From a checkpoint of a small image captioner: encoder patch size [4, 4], 5600 steps.
Rows from block 2 of the image encoder of a small image captioner, named by matrix and row number. Rows with one number belong to one neuron. Each number is 128 + 24 x the weight over its row's rms, rounded and kept within 0 to 255. All counts start at 0.
Before each neuron's rows are labels from the 100 images, of 14976, where the neuron reaches its highest value: "strongest on" is what is common among them. Only what is clearly more common there than usual is listed. The data: photos with spoken descriptions (Open Images, Localized Narratives). In brackets: how many of the 100.
# fc1: MLP up (encoder.blocks.2.mlp.fc1.weight, 384x192), inputs 0-95
# fc2: MLP down (encoder.blocks.2.mlp.fc2.weight, 192x384, transposed), outputs 0-95

strongest on: text has "sky" (68); text has "clouds" (28)
fc1.42 [151 168 115 121 145  80 151 148 112 167 115 174 141 105 134  78 135 161 125 142 116 119 119 102 101 105 148 115 125 121 176 123 146 137  94 132 129 135 127  99 117 150 149 116 134 153 120 121 147 104 176 124 134 112 104 170 159 105 139 148 128 163 135 135 123 174 134  90 141 111 154 171 119 142 123 144 148  96 107  93  97 168 155 169 120 165 156 138 118 125 137 144 108 151 165 132]
fc2.42 [161 142 108 130 125 154 118 148 103 127 185 112 109 131 140 119 167 156 140 117 157 141 162  92 140 118 135 119 135 105 140 109 115 129 134  98  77 146 108 102 111 142 100 151 141 151 101 112 124 134 131 130 120 138 116  87 144 115 101 144 142 157 106 181 114 135  87  93 101 139 196 139 149 129 129 179 133 132 106  95 125 151 113 112 138  94 131 135  99 135 178 157 133 123 123 173]

strongest on: text has "table" (31)
fc1.261 [124 150 106 108 153 108 159 156 132 119 140 114 111 144 206 146 129  82 154 142 116 129 142 116 113 171 110 127 131 149 134 111 130 153 133 144 108 177 123 125  87 141 123 122  73 161 123  78 114 148 155 135 117 151 129 156 175 132  98  77 151 130 111 145 145 112 129 141 136 137 156  97 123  86 122 137 142 109 122 118 152  49 156 139 166 146 132  87 119 160 119 133  85 123 117  92]
fc2.261 [132 104 109 132 135  92 169 102 144 163 131 132 144 155 151 167 180 113 123 149 158 102 139 102 127 119 134 162 116 109 123 117 114 154 177  95  90 154 106 129 142  90 162 140 168 128 171 116  86 142 145  97 116 152 153 117 114 123 145 108 119 113 146 129 148 132 133 138  72  82 107 109 150 159 119 154 136 154 132 136 148 136 186 101 182 146 116 127 105 166 160  88 126 126 127 120]

strongest on: text has "sky" (50); text has "windows" (31); text has "building" (30)
fc1.305 [140  88 176 153 115 140 107 146 120 136 109  74 148  82 122 129 123 122 159 176 108 129 132 113  84 125 129  80  84 107 141 144 120 148 142 104 136 147 127 186 143 151 160 114 127 135 116 110 137 116 138 149 106 134  82 116 152 126 141 123 143 123 126 120  93 152 114 103 126 153 124 158 151 110 125 136 131 130 117 134 187 118 153 145  77 131 154 129  78 108 142 106  81 114 127 129]
fc2.305 [104 147 104 152 114 141 153  91 130 101 120  77 102 152 133 108 163 102 159 174 160 115 107 198 128 148 138 142 110 102 155 151 118 107 118 121  95  92 116 162  65 143 122 167 143 146 123 120 159 177 129 111 102 123 135  94 149 111 141  91 112 109 106 118 147 169 114 123 109 123 143 100  88  99 134 111 139 115 114 114 147 112 125 185 146 137 161 119 165 150 126 154 146 132 169 128]

strongest on: text has "grass" (35)
fc1.123 [130 105 116  69 157  93 140 116 108 130 108 121 134 118 151  90 101 152 135  99 110  94 138 130 133 149 129 127 109 173 113 113 121 116  99 153 119 112 126 157 111 146 116 123 112 111 142 153 136 125 124 149 133 142 134 167 106 128 173 154 142 110 105 145 111 144 142 130 139  80 130 110 150 147 182 171 108 137 154  93 113 155 105 137 140 154 113 142 142 160 151 102 152  90 126 154]
fc2.123 [134 149 161 110 120  80 155 140 135  70 130 116 121 146 124 118 127  84 146 149 140 143 158 100 113 120 114 175 133 111 109 136  65 104 164 121 111 163  99 119 174 185 146 116 110 136 145 123 157 103 128  93 115 134 156 127 135 138 109 131 183 137 101 129 114 157 120  83 105 102 154 121  79 121 132 156  91 118 140 118 153 157 135 153 126 106 128 107 121 138 108 151 133 131 117 113]

strongest on: text has "grass" (26)
fc1.265 [156 149 150  78 159  90 129 154 166 154 142 112 129 157 160 125  63 158 109 149 127 159 118 117 128 148 126 164 129 111 139 131 110 133 175 143 118 169 119 171 159  81 126 120 164 137 130 120 110 151 126 123 125 137 133  91 137  99 134 162 145 145 137 102 137 102 131  73 123  98 115 180 137 102 129 120 154 129 142 136  95 170 129 172 140 148 117 100 122 153 142 110 124  75 145 129]
fc2.265 [131 115 137 126 127 154 127 116 148 104  93 132 118 146 143 108  92 129 169 124 117 141 110 120 124 103 147 145 130 139 134 113 138 128 114 159 133 117 113  96 117 124 115 110 136  83 107 170 146 142 144 130 125 164 125  85 137 164 124 110 114 128 136  92 116 103 158 110 149 136 155 162 161 134  90 173 157  94 107 138 107 121 149  90 184 114 183  89 169 104 179 147 129 123 126  80]

strongest on: text has "wall" (42); text has "holding" (35); text has "wearing" (32)
fc1.33 [121 148 113  89 117 129 147 106 148 132 102 140  94 140 135  98 111  88 134  90 151 117 137  95 135 101 121 135 139 132 118 164  91 140 186 103 133 101 127 114 140 139 112  40 126  94 130 141  94 136 139 134 123 166 121 143  80 133 150 116  55 143 126 141 131 122 131 161  96 139 136 119 113 142 112 133 116 103 116 161  73 116 136 131 165 112 100 137  96 116 142  83 130 140 125 139]
fc2.33 [134 136 119  80 160  74 121 150 157 153 134 153 131 120 137 137 144  89 141 116 158 137 160 136 106 117 154 151 111 130 146 116 136 116 168 137 166 129  97  90 142  93  83 139 131  99 137 117 145  86 143  70  82 126 138 111 174 138 129 132 127 168 178 156 114 139 138 106 147 109 138 124 101 131 160 125 136 150 146 177 140 113  84 149 152 124  99 103 132 117 108  81 170 112 119 134]

strongest on: text has "grass" (29)
fc1.239 [126 130 116 108  98 107 120 149 160 129  98 106  94 121 107 134 152 137 144 161 140 168 153  74 135 136 139 122 150 114 149 133 114 128  81 136 141 135 142 123  89 143 158  76 121  88 192 118 159 159 127 164  88 118 164 112  84  97 113 125 135 121 133 119 168 176 165 159 106 124 102 157  97 115 127 120 169 162 112 111 127 162  90 170  95 156 172 111 140 164 119 118 136 120 161 125]
fc2.239 [112 169  99 149  93 124 103 187 141  78 107 104  80 122 156 107  92  87 108 130 136  81 111 127 121 162 138 116  91 130 134 143 156 130 131 102 126 134 103 131 155 122  86 125  82 147 159 141 104 187 157 145 107 146 129 126 188 143 143 178 130 112 108 161 134 106 194 133 114 115 138 151 133 172 113 126 133 133 126 152 112 139 147 131 160 102 120 102 154 116 126 101 141 172 142 128]

strongest on: text has "trees" (72); text has "grass" (38)
fc1.20 [143 110 117 117 153 145 147 147 139 104 133 131 126 138 146 131 129 154 160 124  18 141 151 165 159 144  86 127 140 118 152 136 115 159 121 141 124 104 130 139 140 139 113 144 135 119 107 116 106 148 115 114 136 139 110 109 142 114 156 104 142 105 127 135 214 127 140 145 145 142 138 121 148 134 154 133 126 102 152 150 100  89  94 126 103 147 165 131 132 255 102 126 142 137 161 131]
fc2.20 [136 148 140 146 133 142 115  96 133 150 108 161  65 140 124 114 129  79 154 140  96 139 108 101 124 154 152 152 127 149 142 113 173 107 111 130 141 118 102 153 135 135 137 103  72 166 104 106 144 113 134 119 174 131 112 143 120 119 145 110 182 132  99 147  32 127 111  94 140 145 142 134 154 109 160 102 105 175 174 114 155  94 129 118 134 129 124 118 143  95 143  84 166 127 124 107]

strongest on: text has "trees" (63); text has "sky" (60); text has "grass" (40)
fc1.315 [123 122  78  96 136 137 128 126 105 181 124 140 105 151 122 133 126 134  98 139 135 153 138 154 129 145 139 121 141 131  85 106 131 128 150 106 128 135 145 159 140 102 133 139 136 163 172 104 139 111 114 129 120 115 126 144 116 139 136 139 130 134  88  62 135 138 109  95 121 100  96 107 127 116 132 111 113 126 136 104 130 110 167 129 130 118 129 109  80 130 168 130 180 101  84 129]
fc2.315 [117 117 141 138 145 132 127 178 104 106 124 128 108 122 160 104 114 113 105 129 101 105  99 155 138  90 102 122 145 122 103 125 132 174 116 107 132 159 107  95 154 115 156 142 110  87 115 144 112  60 118 126 114 152 162 115 147 143 166 116 130  99 128  87  62 136  97 118 125 154 120 169 116 137 104 151 144 119 123 163 136 140 119  99 206 141 131 159 142 123 118 110 153 101 132 122]

strongest on: text has "grass" (26)
fc1.286 [143 171  84 140 103 148 116 182 134  94 107 135 148 146 141 147 118 137 124 155 140  86 135 141 128 126 118 139 116 108 124 130 118 136  97 134 125 167 175 143 128  96 153  63 123 159  83 154 105 131 100 156 121 112 134  94 156 119 105 135 121 145 123 133  99 122 139 102 117 179 142 142 133 102  99 106 137 176 144 103 121  95 114 140 125 110 157 124 140 130 139 109 107 170 106 122]
fc2.286 [144 105 123 133 169 148 200 124 141 156 126 142 135 115 109 125 148 126 110 107 132 125 102  96 138  99 118  92 119 142 137  87  87 118 144 164 137 141 121 168 124 131 116 108 105 142 142 125 126  73 128  87  96 156 152 129 116 159 100 135 124 121  68 166 157 121 139  34 100 107 126 153 142 105 103 140 166  98 113 165 119 113 132 137 108 129 137 118 130 128 152 137 142 100 146 156]

strongest on: text has "trees" (62); text has "sky" (51); text has "grass" (44); text has "ground" (31)
fc1.162 [168 114 171  84 138 104 108 116 123 150 118 151 101  90 115  71 125 130 129 132 105 142 162  99 143 119 123 100 149 135 138 153 143 130 133 119 133 114 133 128 115 173 154 133 111 138 113 132 107 129 132 175 177 114 146  95 129  73 131 101 144 137 114 148 138 152 133 109 158 158 145 117 118 152 105 153 126 169 131 103 107 136 153  95 159 127  97  99 101 155 116 164 121 161 146 113]
fc2.162 [153 105 120 165 131 165 163 132 114 120 138 146 155 147 138 151 135 134 152  99 106 129 110 121 108 113  88 135 143 111 135 117 158 108  85 129  89 143 137 130 111 112 144 155  91 102 116 102 150  97 135 145 192 169 115 135 118 156 171 112 134 171 105 133 161 135 130 137 118 154 110 134 124 128 124 146 116  72 160 115 118 108 181 150 181 154 140 128 117 126 107 122 179 138  91 142]

strongest on: text has "sky" (66); text has "buildings" (37); text has "lights" (25)
fc1.23 [148 139 194 113 117 154 154 135 172 119 191 117 143 135 117  84 120 157 127 129  87 154 118 160 105 176 153 102 130  78 140 146 132 141 130 135 144 100 156 139 132 171  88 139 108 130 110 138 170 133 121  94 130 142 141 131 127 132 123 144 145 168 139 128 133 134 133 129 148 148 146 117 101 131 125 106 131 113 199  99  95 146 157 169 101 131 136 120 148 107 117 111 122 114 120 107]
fc2.23 [101 123 141 125 103 137 139 143 151 144 181 157 100 155 112 168 158  86 126 126 110 130  82 112 113 157 140 127  80 131 134 115 146 159 115 112 161 157 136 117 139 135 103 104 144 137 124 125 151 100 107 112 141 170 158 128 132 143 116 104 128 115 134 109 153 180 129 130 164  76 139 104 123 112 162  93 142 125 121 135 127 143 130  57 142 157 128 151 130 129  81 120 120 123 141 143]

strongest on: text has "sky" (63)
fc1.299 [147 135 110 111 119 116 100 108  87 109  74 160 142  91 119 113 144 118 146 156 131  80 133 131 114 118 128 162 126 117 114  83 133 143 144 139  99 126 123 131 109 193 134 145  82 159 106 134 153 130 143 113 108  80 111 136 137 124  97 190 143 122 110 126 168 173 104 122 159 156  74 179 118 151 140 170 137 132 149 118 138 111 153 163  89 100 150 149 174 144 143 142 126 124 117 161]
fc2.299 [110 161 102 104 125 194 111 156 124 121 168 112  96 130 143 117 151 189  88 156 164 140 140 106 115 166  95 114 135 106 124  93 117 155 172  99 136 134 133  96 145 118  87 145 119  93 107 100  78 119 151 114 129  92 161 152 110 120 135  95 150 172 134 175 133 144 108 180  93  80 149 118 111 149 142 122  81 104 141  96 123 126 141  92 164 116 100 170  97 102 155 102 159 144 129 136]

strongest on: text has "sky" (74); text has "trees" (68); text has "buildings" (37)
fc1.243 [163 129 122  99 106 118 152 162 121 117 176 150  93  95 127 138 138 147 143 163 155 109 148  83 134 137 123  98 128 122 127 149  93 109 121 128 144 152 121 147 143 109 105 130 133 124 123  80  90 142 157 118 128 102 141 110 140 112 188 146 134 106 107  61 122 172 146 144 121 118  87 143 127 134 184 135 111 124  89 135 122 150 170 153 124 141 134 116  76 169 124  73 102 157 120 136]
fc2.243 [ 78 162 123 137 166  98 110 132  74 121 158 129 143 116  89 124 129 168 185 140 110 147 122 144 127 185 162 134 160 146 124 138 165 144 110 138 109 103 126 104 122 150 153 120 110 100  95 131 132 127 106 119 103 134 193 128 143 178 101 154 145  96 143  98  98 140 129 140 139  94 166  92 151 142 108 144 116 163 121 107 145  99 163  72 152 128 102 123 118 131 148  99 145  94 111 106]

strongest on: text has "standing" (55); text has "wall" (42); text has "table" (32)
fc1.322 [110 118 148 163 110 135 117 146 115 125  86 175 184 159 162 136 103 125  99 147 111 161 128 160 117 115 120 121 110 109 123 117 147 121 144  70 105 138 165 113 150 153 125 107 118 134  33 107 143 116 151 129 128 108 131 124 138 126 130 136  86 119 170 144 132 109 150 127  88 126 114  98 121 140 131 134 119 140 137  85  86 123 165 115 169  98 121 145  87 124  84 137 128 129 122 124]
fc2.322 [ 73 117 162 143  91  70 102 122 105 174 127 179 131 158 110 130 132 121 138 130 137 131 135 109 147  77 173  78 138 144  91 145 151 118 144 151  88 140 146 145 158 163 115 155 161 114 145 105 177 173 127 110 128 125 166 147 167 179  94 106  91 140 124 145 108 149 128 125 146 135 106 121 126 128 134 136 108 151 141 132 146 152 147  84  95 126 100 139 124 116 130 154 124 134 119 120]

strongest on: text has "people" (61); text has "standing" (52); text has "sitting" (39); text has "chairs" (29)
fc1.156 [116 111 116 134 145  90 121 157 123 132  99 181 126 167 102  61 118 123 124 148 125 140 131  73 107 134 174 110 112 157 131 138  70 159 143 157 113  84 169 127 141 140 144 148 118 109 131 110 156 101 117 135  99 133 114  99 105 158 132 134 133 135 139 101 138 147 129 139 121 118 128 150 139 144 167 130 103 134 127 133 111 113 127 145 124  96 108 131 110 144 179 104 115 120 105 132]
fc2.156 [128  78 171 116  94 108 129  99 107 103 116 153 137 153 153 156 106 141 140 124  98 143 105 148 158 150  53 172 107 106 106 168 115 164 119 105 131 170 154 105 150  60 124 135 131 123 102 132 146 138 108 135 112 138 145 134 144 156 103 132 122 152 127 156 146 156 123 116 176  97 132 148 150 130 138 130  87 163 132 145 131  92 105 152 153 169 136 135 113 126 172  85 110 122 108 103]

strongest on: text has "grass" (50); text has "ground" (38)
fc1.326 [118 123 122 134 150 135 145  99 150 122  98 143 103 125 113 114 107 141 128 106  94 120 124 101 138 114 135 132 138 109 132 119 120 163 150 149 114 144  92 136 123 145 117 138  62 109 125  90 176 128 110 129 146 142 144 143 155 124 137 116 132  81 138 132 102 106 158 128 110 166 136  98 134 155  88 138 123 118 138 162 113  99 134 131 154  90 138  98 138 158 100 105 110 114 130 136]
fc2.326 [158 119 142 135  99 150 125 138 101  95 114 157 135 150  91 122 144 126 115 128  88 111 127 145 126 142 120 106 138 127 125 109 124 150 155 139 149 123 119 126 146  99 129 115  99 192 106 158 134 124 145 111 140 117 133 152 122 101 168  94 148 170 127  96 124 143 127 133 124 144 140 194 134 138 119 103 117 149 128 156  96 142 146 116 121 129 174 117 126 116 128 147  98 121 133  90]

strongest on: text has "people" (46); text has "sitting" (34); text has "table" (31)
fc1.373 [138 107  69 133 153 138  82 152 156 150 132 118 135 159 127 119 131 143 103 150 116 100  83 106 146 166 105 144 140 140  95 114  96 143 106 121 117 147 109 140 122 144 124 123 115 158 133 101 124 122 115  89 116 142  85 104 125 132 186 115 115 188 120 116 135  96 119 139 148 160  99 107 113 155 129 125 118 115 124 107 117 109 132 109  97 139 131 133 106 124 115  92 113  85 148 123]
fc2.373 [122 101 119 136 115 117 165 125 179  74 176  97  92 129 138 144 140 136 155 148  85 191 111 107  96 124  88 139 171 131 124 155 132 142 154 137 122 120 124  95 159 102 140 107 115 167 129 158 132 136 167  99 116 132 105 130 121 114 137 140 121 121 176 143 123 112 145 138 102  78 112 112 144 130 135 131 108 132 151 138 102 118 159 122 147 131 100 116 110 133 129 107 103 135 101 126]

strongest on: text has "sitting" (49); text has "wall" (44); text has "table" (40); text has "front" (28)
fc1.182 [166 129 135 111 105 109 140 128  96  84 139 158 110 148 147  98 114 154 170 114 108 136 128 117 145 120  99  49 152 165 130  99 127 133 132 181 127 101 106 138 124 153 122 175 144 146 114 157 109  96 144 157 135 106 173 153 111 128  98 168  80 137 117 138 130  95 143 132 113 142 140  95 152 130  81 139 145  84 132 151 116  98 139 122 123 115 143 118 127 115 121 135  88  91 132 182]
fc2.182 [169 127 125 127 128 153 119 142 145 120 120 175 119 128 154 134  79  72 125  74 146 146  92 115 178  94 134 135 104 159 146 116 124 117 106 161 148  97 121 119 160 105 100 133 134 132 141 102 143 153 150 157 109  97 156 119 129  48 109 153 146 122 134 137 109 103 150 158 141 185 132 150  79 108 113 108 117 111 128 120 110 132 115 124 129  99 100 149 121 100  98 125 113 129 134 177]

strongest on: text has "holding" (35); text has "wearing" (30); text has "man" (29)
fc1.175 [159 159 107 105 114 134 155 129 160 136 139 164 159 148 123 153 124 145 110 117 138 149 130 143 154 127  99 141 119 163 158  93 108 119 170 124 157 156 133 157 188 157  84 136 122 125 119 137 126 142 135 129  90 112  92 133 156 153 128 117 154 116 170 111 141 116 102 137 137 142 146 175 141 121 144 182  91 142 128 133 119  94 116 116 100 171 165 113 107 143 129 120 105 121 101  89]
fc2.175 [118 129 104 134 160 147 123 122 130 135 149  88 117 157 109 148 120 125 111 126 123 155 153 137 160 121 128 109 138 113 147  85 174 174 139 119 155 111 106 107 101 124 149 107 123  95 112 121 155 114 145 122 109 154 140 120 128  84  57 197 100 147 101 139 165 149 109 125 158 121 113 144 132 146 136 154 110 109 123 135 104 130 104 145 132 112  81 118 137 117  99 159 120  99 137  62]

strongest on: text has "grass" (31); text has "ground" (26)
fc1.381 [122 137 116 106  96 133 102 128 114 149 118 105 155 117 101 173  74 119 116 171 133 118 123 127 126 107  94  99 137  98 113 162 148  93 121 171  94 126 108 113 129  91 109 103 100 179  66 111 132 120 147 141  97 123  64  89 125  97 104 121 162 106 155 103 115 140 144 128 117 165 120 173 125 119 102 130 151  69 130 149 101 157 118 131 136 131 101 144 110 120 147 115 140 123 161 133]
fc2.381 [132 127 163 150 137 145 122 128 152 144 117  74 140 105  84  96 111 111 168 149 141 112 105 126 129  91 104 150 123 146  96 113 139 129 119 116 154  88 140 163 170 145  92 100 146 159 123 130 165 135 130 139  84 127 176 155 115 127 134 128 102 162 128 112 116 126 121 191 153  97 161 111 162 104 113 115 109 113 139 123  96 114 144 121 138 142 191 144 120 134 127 155 111 136  67  87]

strongest on: text has "sitting" (34)
fc1.332 [126  96  94 156  77 102  82 132 109 132 114 127 119 139 168 129 151 132 127 129  79 146 129 127 139 150 144  93 104 105 167 157 154  89 184  96  87 149 153 119 141 115 125 137 162 158  92 123 111 141 146 143 156 150 182 126 128 174  90 138 171 134 141 163 110 105 123 105 105 129 121 117  99 162 125 142 135 121 143 141 140 176 170 118 124 126 152 103 125 131 122 128 138 149 141 116]
fc2.332 [114  93 104 101 163 134 122 145 107 179  88 103 108 107 113 121 169 124 133 159  91 127 111 165 152  98 134 114 114 116 102 140  96  91 124 114 109 194  98 119 164 136 141 142 135 120 112  83  95  95 138 105 101 107 101 100 117 151  81 143 129 122 132 125 143 116 146 101 120 140 144 101 138 131 171 181 169 109  95  84 105 122 139 128 133 109 110 152 134 126 127 174 146  89 128 177]

strongest on: text has "standing" (60); text has "people" (52); text has "wall" (48); text has "holding" (37)
fc1.7 [103 118 154 121 113 160 127 129 111 132 130 134 101 174 113 101 134 142 129 125 123 118 158  81 171 114 131  73 123 147 115 133 125 157 136 136 101 149 131  82 157 165 120 114 179 100 123 112 160 116 135 139 107 108 147 115 126  97 114 117 118 146 127 143 165 153 152 108 102 115 103 139 145 126 109 149 132 117  88 121  79 141 176 166 110 127 101 147 130 118 178 114 114  98 115 102]
fc2.7 [173 119 135 116 120 142 129 110 129 102 145 153 153 139  95 177 120 172 183 142 160 137 144  89 109 146 135 132 105 132 121 130 159 114 123 137 156 146 143  98 121 120 153 123 183 134 166 144 149 134 129 117 140 161  87 134 156 108 104 141 115 128 156 134 100 113 140 139 142 133 121 181 116 133 144 150 126 180 131 146 161 115  95 121 104 115 102  99 151 129 100 120 130 144 146 107]

strongest on: text has "grass" (32)
fc1.215 [ 93 169  90 180 129 159  84 140 113 166  91 120 136 120 160 167 116 126 105 143 111 146 126 136 134 102  71 124 108 176 100 123 107  90 126 124 149 118 110 109 111 140 147 138 129 153 137 124 122 146 131 128 186 108 108 111 117 122 125 113 102 108  88 124 111  83 150 129 107 110 117  90 118  83 118  81  97 158 107 115 114 133 131 110 142  92 146 114 106 127 112 113 122 123 112 134]
fc2.215 [121 119 125 116 101 127 107 109 138  95  89 122 170  85 159 187 108 130 178 132 112 116 116 129 120 112  88 122 166 131 136 118 128 124 106 167 106 128 158 110 137 127 137 168 144 136 196  81 177 158 173 143 118 105 101 148 150  94 133 146 160 149 145  91 111 166 145 137 154 126 111 109 128 114 107 124 133 107 164 158 125 153 169 106  72 118 141  91 130 124 140 149 134 113 133 134]

strongest on: text has "white" (38); text has "black" (37)
fc1.169 [136 117 130 130 120 110 113 156 124 119  92 109 153 118 118 132 184 143 139 178 145 136 151 119 140 113  82 122 134 133 124 126 142 114 129 150 153 105  93 107 137 117 123  76  59 116 142 134 106  98 113 156 127 145 116  81 136 132 135 157 109 126 102 136 164 119 145  96  63 133 133 131 101 132 150 143 119 128  91 135 121 104 141 132  95 155 152  98 156  98 169 101 104 162 145 115]
fc2.169 [132 126 100 101 157 109 116 147 153  82 128 123 109 184  82 129 169 159 152 147 155 113  99  96 151 161 168 147  74 140 109 132 144  95 131 158 171 121 156 108 113 112 169 146 160 138 150 148  93 110 111 169  99  98 112  79  97 128 104 142 117 126 132  98 139 108  77 121 149  93 137 102 152 117 152 160  78 115 141 105 131 135 137 153 121 141 140 132 115 147 143 100 154 114  95 131]

strongest on: text has "wall" (45); text has "holding" (37); text has "woman" (29); text has "man" (29)
fc1.197 [138 122  92 141 101 103 128 107 138 113 135 152 112 131 159 135  93 131 151 150 167 139 160 137 139 119 114 161  89 114  85 150 106  39 125 127 142 125 131 114  93 187 104 190 131 136 121 124 107 132 138 130 118 179 133 149 116  87  78 117 193  96 156 117 125  76 170 191 108 163 139 129  87  98 145 127 117 112 131 116 112 129 164 113 136 148 132 122 106 109 130 127 111 145 100 136]
fc2.197 [152 168 130 102 116  78 109  98 131 149 128 139 125 120 137 106 114 103 122 151 141 146 195 138 139 147 108 101 112 113 157 133 122  80 160 143 124 140  89 101 113 130  96 181 150 116 104 146 125 163 144  98 152 101 131 115 110 144  98 119 138 166 162 121 167 144 119  66 138 109 113  98 123 123 126  94 144 154 106 101 116 122 106 144 126  95  99 127 131 124 124 160 140 126 126 102]

strongest on: text has "sitting" (42); text has "table" (37)
fc1.362 [117 133 100 136  83 153 102  51 147 121 153 165 115 110 127 123 125 137  82 123  85 152 154 128 108 114  96  92 167 149 127 141 121 133 127 136 113 119 139 124 121 107 167 112 145 138 112 191 120 123 117 182 134 118 124 139 128 141 126 148 110 162 150 134 142 152 113 113  90 125 128 104 107 132 155 146 157 132 116 140 128 119 136  90 126 164 149 123 132 134 174 131 160 181 164 143]
fc2.362 [123 120 128 132 127 125 116 127 158 126 123 128 112 150 160 133 104 101 110 146 166 126  75 105 129 138 128 180  83 156 127 122 130  98 149 121 132 146 122 146 186 140 143  96 113 139  78  99 117 104 158 149  87 135  87 108 132 150 120 173 148 116 119 116  99 116 103 120 134 137 157 160 132 143 126 128 104  98 140  87  67 130 111 153 135  95 162 166 148 113  88 161 114 102 122 163]

strongest on: text has "wall" (52); text has "table" (36)
fc1.10 [130 123 135 120 120 155 137  96 134 124 116 139 133 128 147 149 123 128 165 129  93 161 135 118 144 106 152  97 121 171 137 111 137 137 119 135 123 118 135  97 174 125 112 138 132 106 110 128 124 146 177 163 132 130 127  71 153 126 110 116 170 144  99 125 146 147 107 101 167 171 139 146 117 162 133 110 143 100 101 123 153 122 115 108 130 126 130 142  95 139 122 123  62 117  97 111]
fc2.10 [ 90 112 139 144 145 170 145  88 160 136 120 123 122 185  98  99 140 152 107 147 154 147  86 159 138 171 124 110 151 104 134  95 111 104 150 123 127 141  81 185 130 126  88 146 129 104 150 155  75 143  93  98 103 156 135 158 143 138 104 113  99 125 123  89 169 118 153 132 155 129 111 107 104 107  87 133 163 105 136 158 143 127 138 109 136 100 117 113 146 171 116 123 121 129  81 148]

strongest on: text has "table" (31)
fc1.67 [124 102  81 162 120  79 152 125 150 141  89 158 110 147 153 125 115 114 140 111 148 126 124 124 110 124 119 108 142 115 149 134 156 174 117  88 109 121 162 148  87 163 124 119  95 103 101 179 148 151 129 111 112 143 146 160 154 120 128 104 128 157 110 106 108 139 159 142 107 149 117 183 143 119 137 143 118  77 157 108 116  96  82 108 102 109  93 107 127 146 102 115 138  87 107 147]
fc2.67 [106 116 101 100 107  82  92 165 118 115 133 148 151 109 127 140 129 135  99 166 136 161 120 124 117  92 128 167 124 108 124 117 122 186 166  87 116  99 124 114 140 140 146 149 119 130 112 125 140 146 129 117 134 116 122 144 125 129 135  78 151  91 128 150 137 107 114 156 112  82 168 126 101 119 113 127 144 160 116 132 132  95 125 109 161 104 130 160  85 115 139 162 161 198 107 104]

strongest on: text has "sky" (60)
fc1.288 [138 152  99 163 147 133 107 124 135 110 112 164 135 118  88 153 113 112  93 100 173 156 103  96 125 142 104 156 127 137 126 144 138 127  98 131 119 107 129 101 108 123 100 157  65 102 104 132 174 130 169 144 112 108 179 142 128 157 154 166 105 150 109 117  95 130 164 127 138 100 118 155 131 158 111 124 117 110 111 149 100 136 109 118 106  91 115 102 147 117 139 136  52 158 125  98]
fc2.288 [122 143 125 119 130 155 134 133 132 170 137 147 143  69 137 111 122 112  88 148 126 149 130 110 115 139 128 108 112 136 132  87 159 136 156  96 148 120  95 188 114 131 133 130 143 165 143 139 145  77 150 131 143 148 146 143 147 132 161 126 153 105 173 153 113 135 123 140  97 107  89 140 109 120  80 122 142 126 104 134 119 158 138 133 133 141 132 122 160 160 135 117 170 166 100 165]

strongest on: text has "white" (47); text has "black" (46)
fc1.211 [133 134 148 122 129  93 100 128 104 125  63 120 113 134 111 164 101 116 126 166  87 115 129  80 143 128 101 149 158 127 128 137 128 123 153 122 150 145 119 159 146 132 173  95 100 152 120  97  93 113 115 130 121 114  75 106 105 115 175 155 110 160 138 107 117 126  87 100  99 113 122 118 144 117  82 101 152 139 116 152  70 133 133 116 112 120 136 130 153 124 158 105  89 141 117 132]
fc2.211 [142 140  88 109 135 127  92 152 151 117 151 147 127 138 118  97 142 122 145 169 110 173 105 117 137 152  92 135  77 161 118 135 130  98 118 148 147 166 177 135 133 160 120 127 149 154 122  78 150 101 129 124 161 148  81 133 133 139  95 102 127 127 143  90 157  84 119 158 123 101 127 100 172 126 119 138 121 143 138 153 113  96 112 142 128 118 138 139 101 161 131 106 190 133 131 138]

strongest on: text has "sky" (73); text has "trees" (70); text has "grass" (26)
fc1.309 [124 112 144 126 107  86 158 167 136 133 138  99 148 172 110 114 128 174  92 137 144 177 101 129 117 118  99 123 177 108 109 113 142 106 123 106 174 133 123 160 125 140 148 123 150 157 173 100  83 120 117 135 160 127 130 114 127 117 123 169 136 154 126  79 159 124 147 172  99  72 100 111 118 120 120 127 137 125 135 130 122 123 122 169 114 101 154  83 102 138 123 120 154 139 118 104]
fc2.309 [118 130 118 104 125 156 158 139 114  91 110 144 115 202 126 159 102 122 110 150 122  87 131 154 161 120 151 158 132 128 108 113 100 125 113 135 101 120 100 111 114 120 121 108 152 122  93 162 121 137 103 128 105 119 149 114 128 121 171 135  99 146 134 154  96 145 124 119 110 129 130 132 112 129 147 123 126  95 102 122  72 101 128 162 138 127 140 113 124 115 168 108 144 144 140 138]

strongest on: text has "dark" (28); text has "lights" (26)
fc1.144 [173 103 125 121 105 129 127 127 124 101 138 163 114  82 141  98 120 168 112 158 136 132 112 124 127 134 115 145 101 113 139  89  95 111  96 108 127 108 126 126 141 117 177 131 167 134 154 113 106 144  97 104 152  97 144  88 119 131 139 150 125 162 125 135 134 134 156 170 178 128 111 160 137  93 102 143 119 128 107 145 126 141 152 108 145 133  84 183 154  62 131 134 100  96 171 170]
fc2.144 [129  68  99 117 128 156 106 168 170 158 132 135 113 123 141 139 136 100 122 151 169 134 152 133 100 125 166 142 158 142 126 137 130 131 153 143 121  99 100 160 158 118 163 101 126 111 149  85 121  81 112 118 120 113 138  97 104 130 110 107 100  99 146 115 120 129 108 139 162  75 149 113  99 136 135 144  97 139 129 125 110 140 160 110 147 146 143 121 135 167 152  94 123 130 108 118]